Rows from block 3 of a small sound classifier, named by matrix and row number. Each number is 128 + 32 x the weight over its row's rms, rounded and kept within 0 to 255. All counts start at 0.
After each channel's rows are labels from the 100 clips, of 14848, where the channel reaches its highest value: "top examples" is what is common among them; "loudest band" is the band of the loudest frequency at the time of the peak. Only what is clearly more common there than usual is listed. The data: acted Russian speech (Dusha).
# c30: last pointwise conv (model.blocks.3.c3.0.weight, 320x320x1), inputs 230-275

c30.191 [ 65 131 133  98 134 129 124 117 100 180 108 116  74 145 149 125  88 106 109 151 110  81 151 121 143 110 126 126  77 118  59 115  79 109 161  64 176 150 122  90 178 151 122  78 190  71]
top examples: emotion: angry
loudest band: 250 to 500 Hz

c30.107 [119 138  97 140 114 115 171 177 135 196 164  90 146  83 116  94 160 101  92 180 159  76 117 107 169 129 141 174 143 112 147 143 140 146 132  63 185 115 205 102 123 128 133 107 151 148]
top examples: emotion: angry
loudest band: 250 to 500 Hz

c30.39 [158 204 132 115 200 159 127 124 131 143 110  94 110  94 133  77 105 126  88 123 134  54 154 137 124 117 215 137  70 133 136 116 108 101 103 109 148 106 135 111 122 130 126 135 111 131]
top examples: emotion: positive
loudest band: 500 to 1000 Hz

c30.209 [133 108 106 150 140 227 144 118 136 188 119 146 121 120 131 150 127 111 133 116 171 132 149 148 185 122 116 176 123  96 113 126 128 138 103 116 216 133 186  51 126 109 148  97  97  86]
top examples: emotion: angry
loudest band: 250 to 500 Hz; 500 to 1000 Hz

c30.212 [115 110 108 119 140  94 119 104 109 100  99 116 140 109 116 105 140 112 101 105  90 138 159 115  72 118  98  86 137 108 147 110 133 114 194 107  72  94 100 155 132  67 146 156  87 139]
top examples: emotion: angry
loudest band: 4000 to 8000 Hz

c30.311 [141 133 152 134 141 166 150 168 162 242 164 149 136 150 160 159 204 137 155 158 138 187 103 146 155 120 110 147 165 160 140 115 143 139 134 138 159 183 168 142 135 154 149 162 216 125]
top examples: emotion: angry
loudest band: 250 to 500 Hz

c30.259 [121 141 138 121  99 123 132 117 128  88 118 114 118 130 102 104 129  85 101 127 101 101 103  89 107 124  96 147 122 107 129  77 108 111 131  48 133  80  67 123 130 107 131  86 132 123]
top examples: emotion: neutral
loudest band: 500 to 1000 Hz

c30.316 [140 154 131 158 148 113 109  85 135  94 146 161 107 175 158 190 134  77 174  97 127 168 147 133 117 111 173  97 154 116  87 106 116 189 109  68  81  96  83  94 111 134 153  77 137 159]
top examples: emotion: positive
loudest band: 250 to 500 Hz; 500 to 1000 Hz

c30.256 [114 150 110 116 105  88 142 152 100 133 107  93 108  81 117  71 150 119  83  96  97  87 157  96  86 125 112 105 117 125 126 137 133 124 175  87 141 120  98 158 123  83 134 113 133 126]
top examples: emotion: angry
loudest band: 4000 to 8000 Hz; 2000 to 4000 Hz

c30.203 [123 161 137 178 143 112 143 101 140 121 113 131 117 153 137 133 109 109 141 179 135  93 140  95 111 134 101 137 114  74 129 107 113 136  79 118 128  95 100  73 130 143 138 108 164 164]
top examples: emotion: positive
loudest band: 500 to 1000 Hz

c30.77 [148 162 121 102 150 112 148 143 120 128 138 134 119 146 158 158 114 169 148 161 122 146 124  91 108 158 126 147 138 151 141 204 125 136 150 187 125 158 143 118 161 131 133 175 121  89]
top examples: emotion: positive
loudest band: 250 to 500 Hz

c30.193 [149  93  81 167 188  61 125 144 147 137  85 139 178 138 124 144 145 196 130 104 121 155 163  98 145 125 129 163 139 127 184 136 175 124 152 211 160 134 158 162 147 117 131 227  82 105]
top examples: emotion: angry
loudest band: 4000 to 8000 Hz

c30.287 [104 134 141 139 107 114 105 101 150 169 120 180  99 174 182 188 179 110 180 119 112 165 154 107 133 110 104 119 151 192  96  94  90 138 133  68  77 167 107 131 167 128 154  86 164  77]
top examples: emotion: angry
loudest band: 250 to 500 Hz

c30.307 [ 99 174 122 116 132  98 112 155 140 100 112 114 143 138 159 118  99 117 105  98 119 141 175 130 135 138 120 117 122 135 156 105 150  70 164 132 141 136 146 144 115 129 121 136 149 144]
top examples: emotion: angry
loudest band: 250 to 500 Hz

c30.268 [110 109 118 117 124  88  81 124 130  82 103 113 110 138 128 123  80  89 118 123 131  87 139 106 111 126  99  76 108  92 116 150 126 115  94  87  65  74 121 101 107 134 120 107 156  96]
top examples: emotion: positive
loudest band: 250 to 500 Hz; 500 to 1000 Hz

c30.91 [ 95 144 128 107 105 114 147 132  82 197 125  99  98  91 160  97 156  98  99 118 105  87 121 101 108 130 135  86 106 157  97 139 107 122 102  67  86 151 116 128 177 114 117 120 180  84]
top examples: emotion: angry
loudest band: 4000 to 8000 Hz; 2000 to 4000 Hz

c30.231 [129 137 132 142 157 115 174 103 114 105 118 179 148 211 118 208 138 110 171 148 140 185 117 133 133 134 106 135 161 113 189 145 116 150 164 137 116 131 114 127 111 150 153 138 207 101]
top examples: emotion: positive
loudest band: 250 to 500 Hz; 500 to 1000 Hz

c30.199 [163 140 127 129 211 123 127  93 114 111 101 139 146 165  96 167 132 200 159 152 155 226 165 133 156 195 117 142 166 118 166 131 130  95 181 255 106 123 117 158 135 117 140 224 125 110]
top examples: emotion: positive
loudest band: 4000 to 8000 Hz

c30.68 [ 64 128 101  83 109  77 140 120  65  57  62  91 131  97 116  71 111 101  50 153 104  78  72 103 114 139  98  78  80  95 134 124 101  87 152 124 100  85 115 121 140  96  89 149  85 142]
top examples: emotion: positive
loudest band: 250 to 500 Hz; 500 to 1000 Hz

c30.127 [114  73 115  42 163 126  94 137  35 174  40  73 120 120 128  74  67 113  82 122 127  74 131 139  90  90 111  92  70 111  98 142 118  45 168  97  91 113 101 115 131  94 108  91  89 106]
top examples: emotion: positive
loudest band: 250 to 500 Hz; 500 to 1000 Hz

c30.182 [178  71 115 102 143 119 129 102 120 214 138 112 109  92 108  85  85 186  94  98 103  96 102 112 117 132 124  96  96  98  74 140  97 128 110 153 117 126  99 111 125 108 113 119  65 140]
top examples: emotion: positive
loudest band: 4000 to 8000 Hz

c30.299 [ 78 143 110 107 148 120 111 147  98  92 104  94 118  97 131  73 120  86  78  73 101  86 165 106 102 136 123 120 124 129 123 109 130 110 162  85 123 111 126 189 124  80 132 127 154 143]
top examples: emotion: angry
loudest band: 4000 to 8000 Hz; 2000 to 4000 Hz

c30.10 [144 160 165 114 175 245 103 101 105 130 104 116 129 125 152 126  92 103 123 101 157 156 133 196 156 140 164 160  95 110 109 143 142 104 140 143 154 120 148  93 146  89 136 102 146 118]
top examples: emotion: positive
loudest band: 500 to 1000 Hz; 250 to 500 Hz

c30.139 [118 113 146 150 164 153 116 106 131 160 126 171 146 163 132 190 166 191 185  73 115 238 160 151 154 180 112 136 167 157 144 106 151 132 136 195 116 133 142 148 145 140 143 184 124  91]
top examples: emotion: positive; emotion: angry
loudest band: 4000 to 8000 Hz

c30.225 [121 124  94 114 116  84 118 113 111 103 113 153  95 177 149 195 139 144 173 143 145 192 139 123  98 131  91 168 166 125 133 135 112 124 155 175 113 163  93 147 140 158 163 167 161  60]
top examples: emotion: angry
loudest band: 4000 to 8000 Hz

c30.54 [135 157 146 136 133 128 141 124 134 159 129 130 126 125 133 123 152 102 120  60 131 127 161 131 124 115 118 126 135 129 145 138 143 127 122 105 139 134 145 120 139 123 142 156 213 135]
top examples: emotion: angry
loudest band: 250 to 500 Hz

c30.125 [106 151 144 148 150 154 126 175 135  72 114  93 147 114 153 105 126  96 102 122 118  71 132 135 130 125 104 137 112 159 137 117 160  78 123  92 145 132 170 186 121 127 128 121 181 142]
top examples: emotion: angry
loudest band: 4000 to 8000 Hz

c30.163 [118 121 137 156 149 141 120 126 163 117 135 123 148 140 136 128 149 166 114 124 108 131 103 149 119 166 117  78 139 116 177  96 175 131 158 212 107 112 116 195 128 106 122 131  85 221]
top examples: emotion: angry
loudest band: 4000 to 8000 Hz

c30.272 [145 158 100 189 235 123 102 106 151  78 119 121 132 157 104 142 116 139 113  97 122 133 183 143 107 108 114 101  91 138 109  31 125 117 147 131  92  92 125 105  81 115 137 104 126  42]
top examples: emotion: positive
loudest band: 4000 to 8000 Hz

c30.28 [144  89 149  85  82 132 139  99 108 199 110 124 135 121 127 113  75 215 142 143 146 101 114 129 145 200 108 163 110 117 124 121 110  76 132 225 152 166 116  97 120 144 117 171 182 107]
top examples: emotion: positive
loudest band: 4000 to 8000 Hz

c30.111 [180 130 191  86  97 108 115  85  87 111  89 123 139 128 150 117 106 136 116 113 110 103 139  95 112 147 126  88 115 121 132  84 124  99  88 160 111 103  95 111 131 101 116  90 150 146]
top examples: emotion: positive
loudest band: 250 to 500 Hz

c30.124 [134 137 173  31 173 136  80 124  45 150  56  73 122  98 147  68  64 104  96 102 134 104 132 139 105 133 142  90  89 127 100 121 126  51 159 105 108 130  95 102 113 102 107 108 157 114]
top examples: emotion: positive
loudest band: 250 to 500 Hz; 500 to 1000 Hz

c30.213 [107 147 162 159 108 155 138 171 145 159 138 127 168 136 127 136 126 101 104 134 138 105 129 123 141  93  95 157 117 125 178 161 179 137 119 107 157 129 165 132 126 138 131 139 187 159]
top examples: emotion: angry
loudest band: 250 to 500 Hz

c30.234 [ 66 144 104 145  90 142 104 137 130  99 126 163 173 186 134 188  86  90 172 160 168 179 119 110 137 121 123 127 148  92 195 122 173 142 124 126 121  84 150 107 101 138 138 155 136  90]
top examples: emotion: angry
loudest band: 250 to 500 Hz

c30.308 [176 126 158  86 109  80 126 127 104  94  98  90 141  98 138  59  98 120  88 119  85  63 112 110 135 133 116  83  79 119 137 117 133  79  48 146 120 122 128  98 122  93 115 106  54 184]
top examples: emotion: positive
loudest band: 250 to 500 Hz

c30.3 [101 135 111  93 147 116 126 166  57  84 119  94 136  97 134  88  97  94  94 183 141  73 123  89 150 114 119 136 116 118 138 122 138  85 112  79 132 101 174  93  97 125 125 101 178  90]
top examples: emotion: angry
loudest band: 250 to 500 Hz

c30.207 [165 152 153 126 164 165  84 159 131 114 128 128 157 148 129 141 102 113 113  90 139  91 156 150 161 125 115 132  93 144 144  85 173 121 101 127 197  84 199 126 127 130 119  94 118 154]
top examples: emotion: angry
loudest band: 250 to 500 Hz

c30.309 [170 181 191 121  91 102 103 117 120 103 140 125  92 103 129 118 134 103 130 113 110 124 155 135 113 164 152  81 143 147  90 133  75 141 116  70 128 127 108 115 126 108 147  85 107 202]
top examples: emotion: positive
loudest band: 250 to 500 Hz

c30.196 [134 123 150 131 147 164 137 112 149 221 173 150 111 123 129 150 168 166 156 110 161 186 129 161 178 149 129 123 152 142 140 135 132 161 158 209 168 154 178 126 147 137 129 173 169 135]
top examples: emotion: angry; emotion: positive
loudest band: 250 to 500 Hz

c30.318 [ 69 160 107 169 118 131 126 120 141 144 179 112 134 110 130 117 168  88 118 102 113 111 186  95 121 134 135 147 140 132 120  50 114 174 147  74 121  99 107 139 150 160 143 117 129 114]
top examples: emotion: angry
loudest band: 4000 to 8000 Hz

c30.18 [109 144  65 151  96 143 138 140 170 130 125 110 121  90 104  93 107 140 107  74 158 103 105 144 141 138 114 125 120  93 147 152 135 124 127 152 160 107 168  99 144 140 131 173 147 100]
top examples: emotion: positive
loudest band: 250 to 500 Hz

c30.59 [116 100 110 177 100 149 114 129 163 130 101 143 116 156 122 161 130 107 136 129 118 128 130 170  96 100 139 128 126 127 101  67 132 127 135  97 131 135 101 154 152 126 138 108  58 130]
top examples: emotion: positive
loudest band: 500 to 1000 Hz

c30.165 [113 144  97 120 170 131 148  96 127 125 122 141 133 145 117 163 163 138 156  91 127 189 146 126 125 112 124 100 144 122 179 202 112 136 159 194  90 121 102 136 127 113 132 191 134  71]
top examples: emotion: positive
loudest band: 250 to 500 Hz

c30.140 [181  96 135 118 149 174 124 103 138 211 155 117 122 114 135 113 117 231 111 109 130 136 130 146 154 164 133 120 105 137 111 131 113 124 148 255 131 150 127 120 165 110 102 174 114 137]
top examples: emotion: positive
loudest band: 4000 to 8000 Hz

c30.164 [100 153 136  85 119 166  82 107  79 133  75 102 124 134 132 109 115 156 117  97 129 148 109 147 102 200 129  82  94 148 118 110 136  65 201 165  94 153  92 130 137  95 120 174 166 107]
top examples: emotion: positive
loudest band: 250 to 500 Hz; 500 to 1000 Hz

c30.106 [123 130 112 189 127 105 112 129 138 179 153 118 114 118 128 124 171 102 125  94 113 135 133 103 123 142 130  97 152 130 101 108 136 165 142 106  76  90 122 138 128 152 141 133 125 134]
top examples: emotion: angry
loudest band: 4000 to 8000 Hz

c30.83 [150 175 143 105 138 186 111 132  96 106  51 103  96 111 111  71 101 103  87  55 161 114 145 194 141 127 171  93 106 117 116 105 127  90 159 102 156  93 142 119 126 111 120 132 127 156]
top examples: emotion: positive
loudest band: 250 to 500 Hz; 500 to 1000 Hz

c30.0 [181 161 140 133 126 115 168 121 135 179 136 131 112 122 145 129 177 101 137  93 112 103 171 116  82 131 190 109 120 149 125 183  95 146  86  84  65 141  74  96 132 146 149 146 136 133]
top examples: emotion: positive
loudest band: 250 to 500 Hz

c30.23 [ 90 132 114 151 181  83  97 104 169 107 115 156  78 160 145 177 148 152 157 106 123 162 171 121 119 157  93 163 125 118  90  85 101 138 123 170 124 133 119 105 124 142 140 140 153   0]
top examples: emotion: positive
loudest band: 4000 to 8000 Hz

c30.131 [146 155 178  99 100  73 110 118 114  87 115 134 133 131 120 134 104  91 132 125 121 135 130  96 115  99 132 142 130 104 127  48 108 105  89 120 117 112  89 113 118 127 126 102 237 152]
top examples: emotion: angry
loudest band: 250 to 500 Hz

c30.296 [103 161 126 147 128 183 142 150 107  87 160 141 149 128 127 131 116 112 129 165 186 141 131 191 215 132  89 172 121  96 142  60 172 145  98 131 192 106 245 123 135 127 131 118 134  94]
top examples: emotion: angry
loudest band: 500 to 1000 Hz

c30.116 [121 128  92 100 152 122 127 130 126 140  63  92 110 102 130  76  55  93  76 105 133  78 110 124 112 143 117  90 109 102 107 113 128  76 130  96 135 117 130  81 131 117 114 105 155 111]
top examples: emotion: positive
loudest band: 250 to 500 Hz; 500 to 1000 Hz

c30.121 [128 112 117 102  84 184 104 103 110 237 141 114 135 121 121 122  95 191 134 115 141 130  93 144 108 171 150 132 110 117 128 132 131 126 146 178 104 156 104 109 144 123 127 169 148 123]
top examples: emotion: positive
loudest band: 500 to 1000 Hz

c30.227 [140 138 174 118 141 185 177 154 139 183 164 133 183 134 142 130 158 114 143 179 135 124 105 163 134 115 134 115 149 139 175 159 165 135 145 150 104 151 155 155 117 128 139 136 222 147]
top examples: emotion: positive; emotion: angry
loudest band: 250 to 500 Hz

c30.43 [ 99 130 145 150  69 206 128 162 145  88 123 151 117 135 112 148 129 106 141 105 138 174 101 207 180 116 129 121 162 145 140 113 167 117 203 120 157 110 176 137 137 109 134  82 176 103]
top examples: emotion: positive
loudest band: 250 to 500 Hz; 500 to 1000 Hz

c30.218 [ 75  99 114 154 134  80 102  91 139 167 158 172  98 168 147 179 183 118 161  81 105 166 138  99  79 126 103 107 134 127  76 115 110 167 109  86  73 124  93 106 171 138 148 103 124  79]
top examples: emotion: angry
loudest band: 250 to 500 Hz

c30.253 [ 96 209 168 157 124 127 111 134 145  88 135 141 120 143 101 168  93 103 139 195  96 126 115 129  72 110 140 124 136 155 145 107 114 160 158 109  88  90  98 147 114 138 141 122 158 135]
top examples: emotion: angry
loudest band: 500 to 1000 Hz

c30.142 [187 117 109 113 196 139 150  89 130 183 111 143 133 163 118 157 111 198 159 149 142 198 130 141 156 208 126 145 149 112 145 146 119  90 174 251  84 150 133 131 141 126 130 183 117 141]
top examples: emotion: positive
loudest band: 4000 to 8000 Hz

c30.47 [110 134 154 103 133 147 107 131 127  82  76 121 108 118 130 113 128 100 113  97  87 126 162 144  99 153 141  74 123 141  99 112  89  97 145  93  71  90 129 159 117  94 116  80 166  79]
top examples: emotion: angry
loudest band: 4000 to 8000 Hz

c30.149 [127 120 160 125 113 110 148 122 145 148 153 160 163 147 131 156 121 118 168 180 123 109  93 102 131 103 127 137 168 128 165 110 139 165  99 117  81  97 122 126 146 152 150 100 208 157]
top examples: emotion: angry
loudest band: 250 to 500 Hz

c30.295 [164 130 150 135 211 145  87  99 142 180 132 131  99 148 109 138 155 228 134  93 133 181 155 109 147 169 131 143 125 126 113  86  80 104 193 235 111 153 115 136 162 128 124 207 143 138]
top examples: emotion: positive
loudest band: 4000 to 8000 Hz

c30.192 [113 120  78 113 155  88 115 108 105 112 120 165 135 165  88 175  77 181 194 180 140 203 130 144 152 149  65 145 184  89 137 117 141 117 125 201 129 102 137 133 118 126 141 168 149  74]
top examples: emotion: positive
loudest band: 4000 to 8000 Hz

c30.222 [112  84 124 141 107 144 113 133 116 126 124 123 113 121 144 119 166 104 121 110 120 120 103 197  77  85 142  94 110 169 112  98 145 118 130 109  96 164  95 160 154 105 126  97  37 101]
top examples: emotion: angry
loudest band: 4000 to 8000 Hz

c30.278 [136  94 162  48 117 110  98  98  64 122  76  62 101  80 107  32  49 121  82 118 109  49 102 113 106 158 119 116  90  93  78  88  93  61 145 145 131 133  72  91 129  96 102 100 161  86]
top examples: emotion: positive
loudest band: 500 to 1000 Hz

c30.265 [103 133 147 157 121 250 113  98 151 166 151 139 140 122 173 144 107  96 138  97 148 114 110 225 171 129 127 171 131 104 124 165 127 124 190 133 189 179 151  88 141 124 143  96 142 125]
top examples: emotion: positive
loudest band: 500 to 1000 Hz; 250 to 500 Hz

c30.157 [112  83 121  25  95  95 134 102  44  97  49  53 131  70 130  44  76 108  58 156 148  55 102 108 122 130  94  87  77  84 115 118 112  30 130 118 108 148 105  87 115  83  77 118 144 105]
top examples: emotion: positive
loudest band: 500 to 1000 Hz; 250 to 500 Hz

c30.185 [118  97 103 109 138 133  94 141 134 167 113 113 122  98 181 119 150 153 124 154 147 123 126 125 108 165 120  95 128 160 129 182 121  98 139 180  93 173  97 139 145 110 119 149 118  97]
top examples: emotion: positive
loudest band: 4000 to 8000 Hz

c30.109 [102 119 110  94 129 132 108 126  89  92  78 107  88 127 109 117  48  96  86 103 135 113 132 133 127 150 109  72 127 106  94 133 117  69 172 106 112  87 126 110 123 123 124 120 116 116]
top examples: emotion: positive
loudest band: 250 to 500 Hz; 500 to 1000 Hz

c30.120 [100 204 141 142 100 165 108 141 130 151 121 144  95 158 167 155 116 119 135 102 125 135 109 133 131 179 155 127 156 150 110 106 138 104 139 137 144 136 118 105 131 132 151 109 210  97]
top examples: emotion: positive
loudest band: 250 to 500 Hz

c30.301 [185 146 154 147 166 225 128 107 113 231 134 132 101  99 135 125 159 175 135 106 160 118 146 201 225 153 132 179 103 152  97 136 103 141 116 196 192 195 172 137 154 119 129 149 121 134]
top examples: emotion: positive
loudest band: 500 to 1000 Hz

c30.286 [ 92 124 124 100 127 130 155 123  79 141  83  89 107 112 147  86 169 102  72 126 120  84 109 104 122 135 131  96 100 154 114 162 107  71 138  96  95 114 144 148 158  81 126 145 191  93]
top examples: emotion: angry
loudest band: 250 to 500 Hz

c30.306 [100 134 103 108 124 106 146 138 112  74  74  95 128 103 138  90  62 106  71 139 137  89 137 128 113 142  84 112  92  88 145 111 124  33 189 123 123 144 114  91 108 147 108 140 187  93]
top examples: emotion: positive
loudest band: 250 to 500 Hz; 500 to 1000 Hz