{"dataset": "acted Russian speech (Dusha)", "norm": "batchnorm", "loss": "cross_entropy", "batch_size": 256, "warmup_steps": 180}
Rows from block 5 of a small sound classifier, named by matrix and row number. Each number is 50 + 12 x the weight over its row's rms, rounded and kept within 0 to 99. All counts start at 0. After the name is the row's rms in percent of the matrix's.
After each channel's rows are labels from the 100 clips, of 14848, where the channel reaches its highest value: "top examples" is what is common among them. Only what is clearly more common there than usual is listed. The data: acted Russian speech (Dusha).
# c30: last pointwise conv (model.blocks.5.c3.0.weight, 320x320x1), inputs 276-319

c30.57 081:51 46 54 48 43 39 46 45 45 53 65 41 60 48 62 55 55 50 49 45 54 48 38 56 50 59 46 63 59 53 58 58 38 41 59 49 57 42 57 55 58 63 58 81
top examples: emotion: neutral

c30.71 089:37 59 38 28 47 53 50 35 49 49 51 51 53 52 42 45 20 43 55 58 47 39 51 23 45 21 69 62 56 42 44 53 44 54 45 68 47 48 48 21 53 46 57 48
top examples: emotion: positive

c30.73 108:37 51 44 79 50 56 44 72 51 49 41 52 37 52 66 52 71 62 64 46 37 49 58 76 62 72 57 31 29 48 44 29 51 56 31 40 33 58 42 56 32 64 47 56
top examples: emotion: positive

c30.292 101:53 73 53 44 37 63 55 40 61 34 51 49 57 49 53 40 38 39 42 62 39 41 69 44 48 45 34 52 48 56 47 53 47 66 53 63 54 58 50 63 59 72 48 65
top examples: emotion: positive

c30.267 117:48 58 52 44 48 36 62 50 45 53 75 43 57 48 62 46 54 53 41 67 69 56 40 54 57 56 29 67 50 46 53 53 43 39 55 75 40 41 51 55 57 50 63 49
top examples: emotion: neutral

c30.128 076:49 54 42 80 60 53 58 68 56 54 60 55 56 43 52 48 88 40 53 46 52 52 48 88 47 93 50 58 49 59 58 61 51 45 70 45 51 51 50 49 47 80 54 54
top examples: emotion: positive

c30.39 106:48 44 51 24 60 41 48 44 50 59 57 41 51 54 46 38 24 48 49 58 62 42 42 27 49 30 48 62 50 41 42 44 40 44 41 67 60 44 48 33 72 34 51 48
top examples: emotion: neutral

c30.218 080:74 56 73 55 35 46 46 35 56 39 53 63 55 50 52 42 41 50 49 50 51 62 47 47 46 55 49 51 59 42 49 57 37 47 60 47 81 48 47 39 91 46 49 34
top examples: emotion: positive

c30.45 072:50 53 47 42 72 43 56 62 50 80 64 36 41 47 58 50 57 49 54 55 70 37 41 51 64 46 69 69 37 46 46 39 44 42 24 57 39 48 56 42 58 53 53 45
top examples: emotion: neutral

c30.43 082:73 61 68 32 27 40 59 43 55 28 41 50 47 49 30 30 26 43 34 49 54 46 36 30 44 28 42 40 51 39 61 46 48 35 38 53 68 43 42 47 68 36 38 29
top examples: emotion: positive

c30.301 121:71 57 68 51 33 47 60 48 46 41 46 70 66 41 52 50 49 56 38 70 61 64 49 52 49 53 36 39 59 46 64 63 56 48 61 73 65 46 45 50 59 45 50 52
top examples: emotion: positive

c30.155 073:76 81 67 36 57 47 54 48 60 51 46 59 63 41 57 55 40 57 58 72 67 60 40 37 52 35 55 56 67 49 44 59 40 45 50 67 75 37 43 33 57 58 52 54
top examples: emotion: positive

c30.50 134:44 44 48 97 55 48 42 79 47 56 52 55 54 50 71 51 99 81 47 61 83 72 49 97 78 98 44 53 53 42 57 56 62 51 69 67 41 55 44 48 57 47 50 29
top examples: emotion: positive

c30.187 088:43 43 42 99 42 46 64 58 51 47 52 55 57 54 63 47 99 50 49 54 52 52 51 99 62 99 41 58 52 56 47 60 53 50 63 58 30 48 51 55 45 67 51 74
top examples: emotion: positive

c30.77 140:55 59 60 49 52 74 51 43 62 62 46 50 48 45 40 73 37 44 61 56 60 51 78 41 51 43 56 46 37 41 55 44 73 80 38 59 59 69 43 57 54 56 43 40
top examples: emotion: positive

c30.207 086:55 51 64 53 52 68 45 59 65 55 56 48 57 40 57 49 44 61 41 50 70 61 74 48 56 51 53 57 51 46 58 55 58 74 55 51 49 67 49 57 56 52 53 40
top examples: emotion: positive

c30.249 136:44 46 43 92 64 44 43 77 51 60 38 69 49 57 70 50 95 70 58 52 62 77 44 90 74 98 57 41 45 42 72 51 55 42 59 49 29 46 45 53 58 51 38 53
top examples: emotion: positive

c30.15 110:52 53 56 39 73 44 43 49 44 72 66 54 42 44 60 55 39 53 53 48 77 58 49 30 54 34 47 71 46 58 51 40 48 54 34 46 58 46 61 45 47 53 55 39
top examples: emotion: positive; emotion: angry

c30.288 109:53 47 46 51 63 44 56 52 46 62 54 48 70 48 56 46 53 47 49 59 58 47 47 53 50 55 50 62 59 50 37 63 48 43 68 68 47 46 54 51 65 46 46 58
top examples: emotion: neutral

c30.24 081:38 38 45 32 29 36 49 42 34 35 54 48 25 33 60 53 40 38 41 49 46 43 38 35 45 29 41 47 33 53 50 34 33 31 05 48 40 31 48 29 36 44 49 38
top examples: emotion: neutral

c30.282 108:39 54 37 96 72 51 56 72 47 66 58 57 56 51 78 56 99 58 59 54 50 52 50 99 65 99 68 58 55 49 44 58 47 53 71 58 39 53 50 51 43 53 52 61
top examples: emotion: positive

c30.19 078:42 49 45 27 39 48 43 36 38 43 67 41 65 49 51 41 31 48 31 35 71 38 39 29 40 32 20 70 62 56 46 57 39 39 61 46 49 42 50 54 49 56 59 62
top examples: emotion: neutral

c30.76 081:29 48 35 23 60 51 66 41 41 62 59 41 72 49 56 63 21 45 55 67 70 43 51 25 54 27 59 55 63 54 53 62 47 50 54 70 34 48 54 54 56 54 61 57
top examples: emotion: neutral

c30.14 081:64 46 64 28 70 29 59 39 41 67 62 51 66 47 54 35 33 50 50 68 90 56 38 27 54 33 50 69 66 45 51 55 27 38 51 73 64 34 57 29 77 27 60 54
top examples: emotion: positive

c30.192 117:44 60 45 44 64 52 46 52 53 59 49 59 49 44 43 53 47 51 52 44 51 57 51 45 48 47 43 50 50 52 50 47 57 53 52 36 46 52 51 52 39 61 48 32
top examples: emotion: positive

c30.11 086:43 47 43 37 55 55 52 51 51 61 55 44 47 53 47 42 43 46 46 50 59 49 53 36 56 36 41 50 32 42 54 42 44 56 33 56 45 48 46 46 56 59 54 31
top examples: emotion: positive

c30.237 071:58 59 51 37 42 34 42 37 42 41 51 49 69 43 41 48 30 41 39 39 46 40 34 29 41 38 35 44 67 45 55 70 46 40 70 40 63 44 48 50 51 54 47 66
top examples: emotion: neutral

c30.143 100:58 47 56 21 67 37 55 42 47 73 62 44 57 52 54 38 29 51 46 58 83 50 39 22 54 29 44 66 52 50 66 53 27 34 50 59 42 41 55 50 59 32 57 46
top examples: emotion: positive

c30.46 125:57 52 55 81 45 40 44 63 52 44 60 69 59 57 88 48 79 67 47 59 65 73 43 79 64 85 43 51 52 47 57 54 53 44 54 69 45 46 52 53 48 45 57 67
top examples: emotion: positive

c30.157 099:44 57 39 96 69 42 47 70 51 62 54 57 29 49 77 47 99 59 58 46 45 54 40 99 61 94 57 55 26 49 47 32 50 44 47 32 39 47 51 43 47 59 45 54
top examples: emotion: positive

c30.270 080:49 49 57 48 61 49 66 54 50 60 60 37 62 53 46 55 58 52 51 58 71 49 47 55 54 44 35 61 54 43 55 57 53 48 63 60 48 49 52 54 57 42 55 38
top examples: emotion: neutral

c30.231 078:56 57 48 45 53 55 40 46 46 50 46 59 45 37 33 67 45 45 47 38 39 49 54 44 47 43 49 46 60 48 43 56 52 55 60 33 57 54 47 50 35 64 40 52
top examples: emotion: positive

c30.234 066:44 51 48 67 53 33 40 66 43 62 54 51 45 39 60 54 79 63 51 38 59 60 34 70 57 67 38 53 48 60 49 50 48 27 62 33 49 38 48 68 50 59 52 59
top examples: emotion: neutral

c30.97 111:46 47 48 46 30 34 59 34 42 30 58 57 64 50 56 53 46 39 42 51 51 51 31 52 38 54 42 50 59 51 49 63 50 33 72 54 36 39 48 59 57 50 65 70
top examples: emotion: neutral

c30.235 095:42 48 40 73 71 48 55 66 49 72 67 50 59 56 65 56 75 52 47 50 56 54 46 80 68 80 47 63 51 50 40 55 46 48 66 59 30 45 57 49 63 50 54 65
top examples: emotion: neutral

c30.146 155:42 45 42 99 65 47 38 91 45 56 45 57 42 52 63 56 99 72 69 41 51 61 50 99 69 99 69 43 47 42 46 50 55 48 62 35 30 52 42 45 56 49 39 53
top examples: emotion: positive

c30.306 087:46 57 45 41 61 48 61 44 56 58 39 45 49 55 42 54 47 32 63 58 37 33 42 45 49 40 58 44 44 41 44 47 44 48 42 55 38 46 47 39 49 53 41 41
top examples: emotion: neutral

c30.121 125:46 88 45 52 52 54 37 47 53 52 41 44 41 52 28 47 48 41 47 31 42 48 52 49 46 53 44 51 43 53 65 50 46 50 55 33 53 47 50 55 55 68 36 34
top examples: emotion: positive

c30.159 112:67 61 65 49 23 34 52 31 52 25 33 69 50 45 44 52 44 40 52 50 44 57 37 44 41 44 56 42 57 42 43 50 41 38 47 54 54 43 42 42 64 42 40 46
top examples: emotion: positive

c30.186 107:39 68 43 54 37 93 46 55 62 33 40 40 62 55 40 50 44 49 44 63 29 39 90 47 54 53 26 39 45 53 43 52 67 81 45 68 47 78 47 70 37 85 41 54
top examples: emotion: neutral

c30.149 127:59 62 64 43 40 46 60 50 52 41 40 52 49 47 24 56 42 49 36 44 69 56 44 41 39 42 32 47 53 46 75 54 46 41 51 40 66 41 44 47 59 67 39 29
top examples: emotion: positive

c30.254 114:45 45 45 54 79 37 54 65 48 80 77 48 42 47 78 46 71 66 50 30 82 64 40 63 64 61 50 71 51 57 54 51 47 37 54 27 47 40 58 46 38 51 67 49
top examples: emotion: positive

c30.152 081:48 45 48 55 73 35 37 67 35 74 50 32 41 39 49 60 65 59 67 28 50 37 33 60 62 53 66 52 44 51 47 47 53 30 63 28 56 39 47 59 46 62 43 48
top examples: emotion: neutral

c30.280 065:46 53 46 44 41 43 49 53 43 45 43 46 26 43 47 49 55 51 47 40 46 54 43 54 52 46 41 49 18 49 49 31 46 45 15 36 52 41 46 48 33 59 46 32
top examples: emotion: neutral

c30.123 142:46 51 44 85 66 31 52 85 53 69 63 64 57 43 86 54 81 84 75 54 60 71 39 83 84 88 82 59 60 49 39 54 49 38 61 59 34 39 53 58 61 38 60 78
top examples: emotion: positive

c30.140 155:70 67 68 38 71 51 52 46 59 81 56 56 44 51 47 59 40 53 76 39 67 59 54 39 53 40 76 64 48 52 78 49 48 51 58 41 69 49 54 59 74 47 51 49
top examples: emotion: positive

c30.229 077:43 51 47 37 47 50 52 39 44 46 55 41 49 43 55 53 31 48 44 50 65 41 40 36 48 35 43 56 48 51 51 47 45 46 49 57 42 46 45 47 34 61 58 33
top examples: emotion: neutral

c30.135 081:53 46 56 28 48 46 54 49 46 45 55 39 38 50 43 33 33 48 38 49 55 42 41 28 48 30 39 53 41 51 53 42 38 45 39 52 51 45 50 49 40 50 55 35
top examples: emotion: neutral

c30.199 103:52 52 52 28 76 51 49 46 48 75 69 52 46 52 64 53 47 53 51 42 72 58 51 38 51 37 63 69 49 55 58 50 48 52 45 42 47 51 57 51 61 60 62 54
top examples: emotion: positive

c30.89 102:66 47 73 66 27 52 36 55 52 17 29 60 47 46 38 44 63 62 32 41 54 80 55 64 45 60 37 43 46 44 67 49 52 55 53 41 66 48 46 46 49 38 33 20
top examples: emotion: positive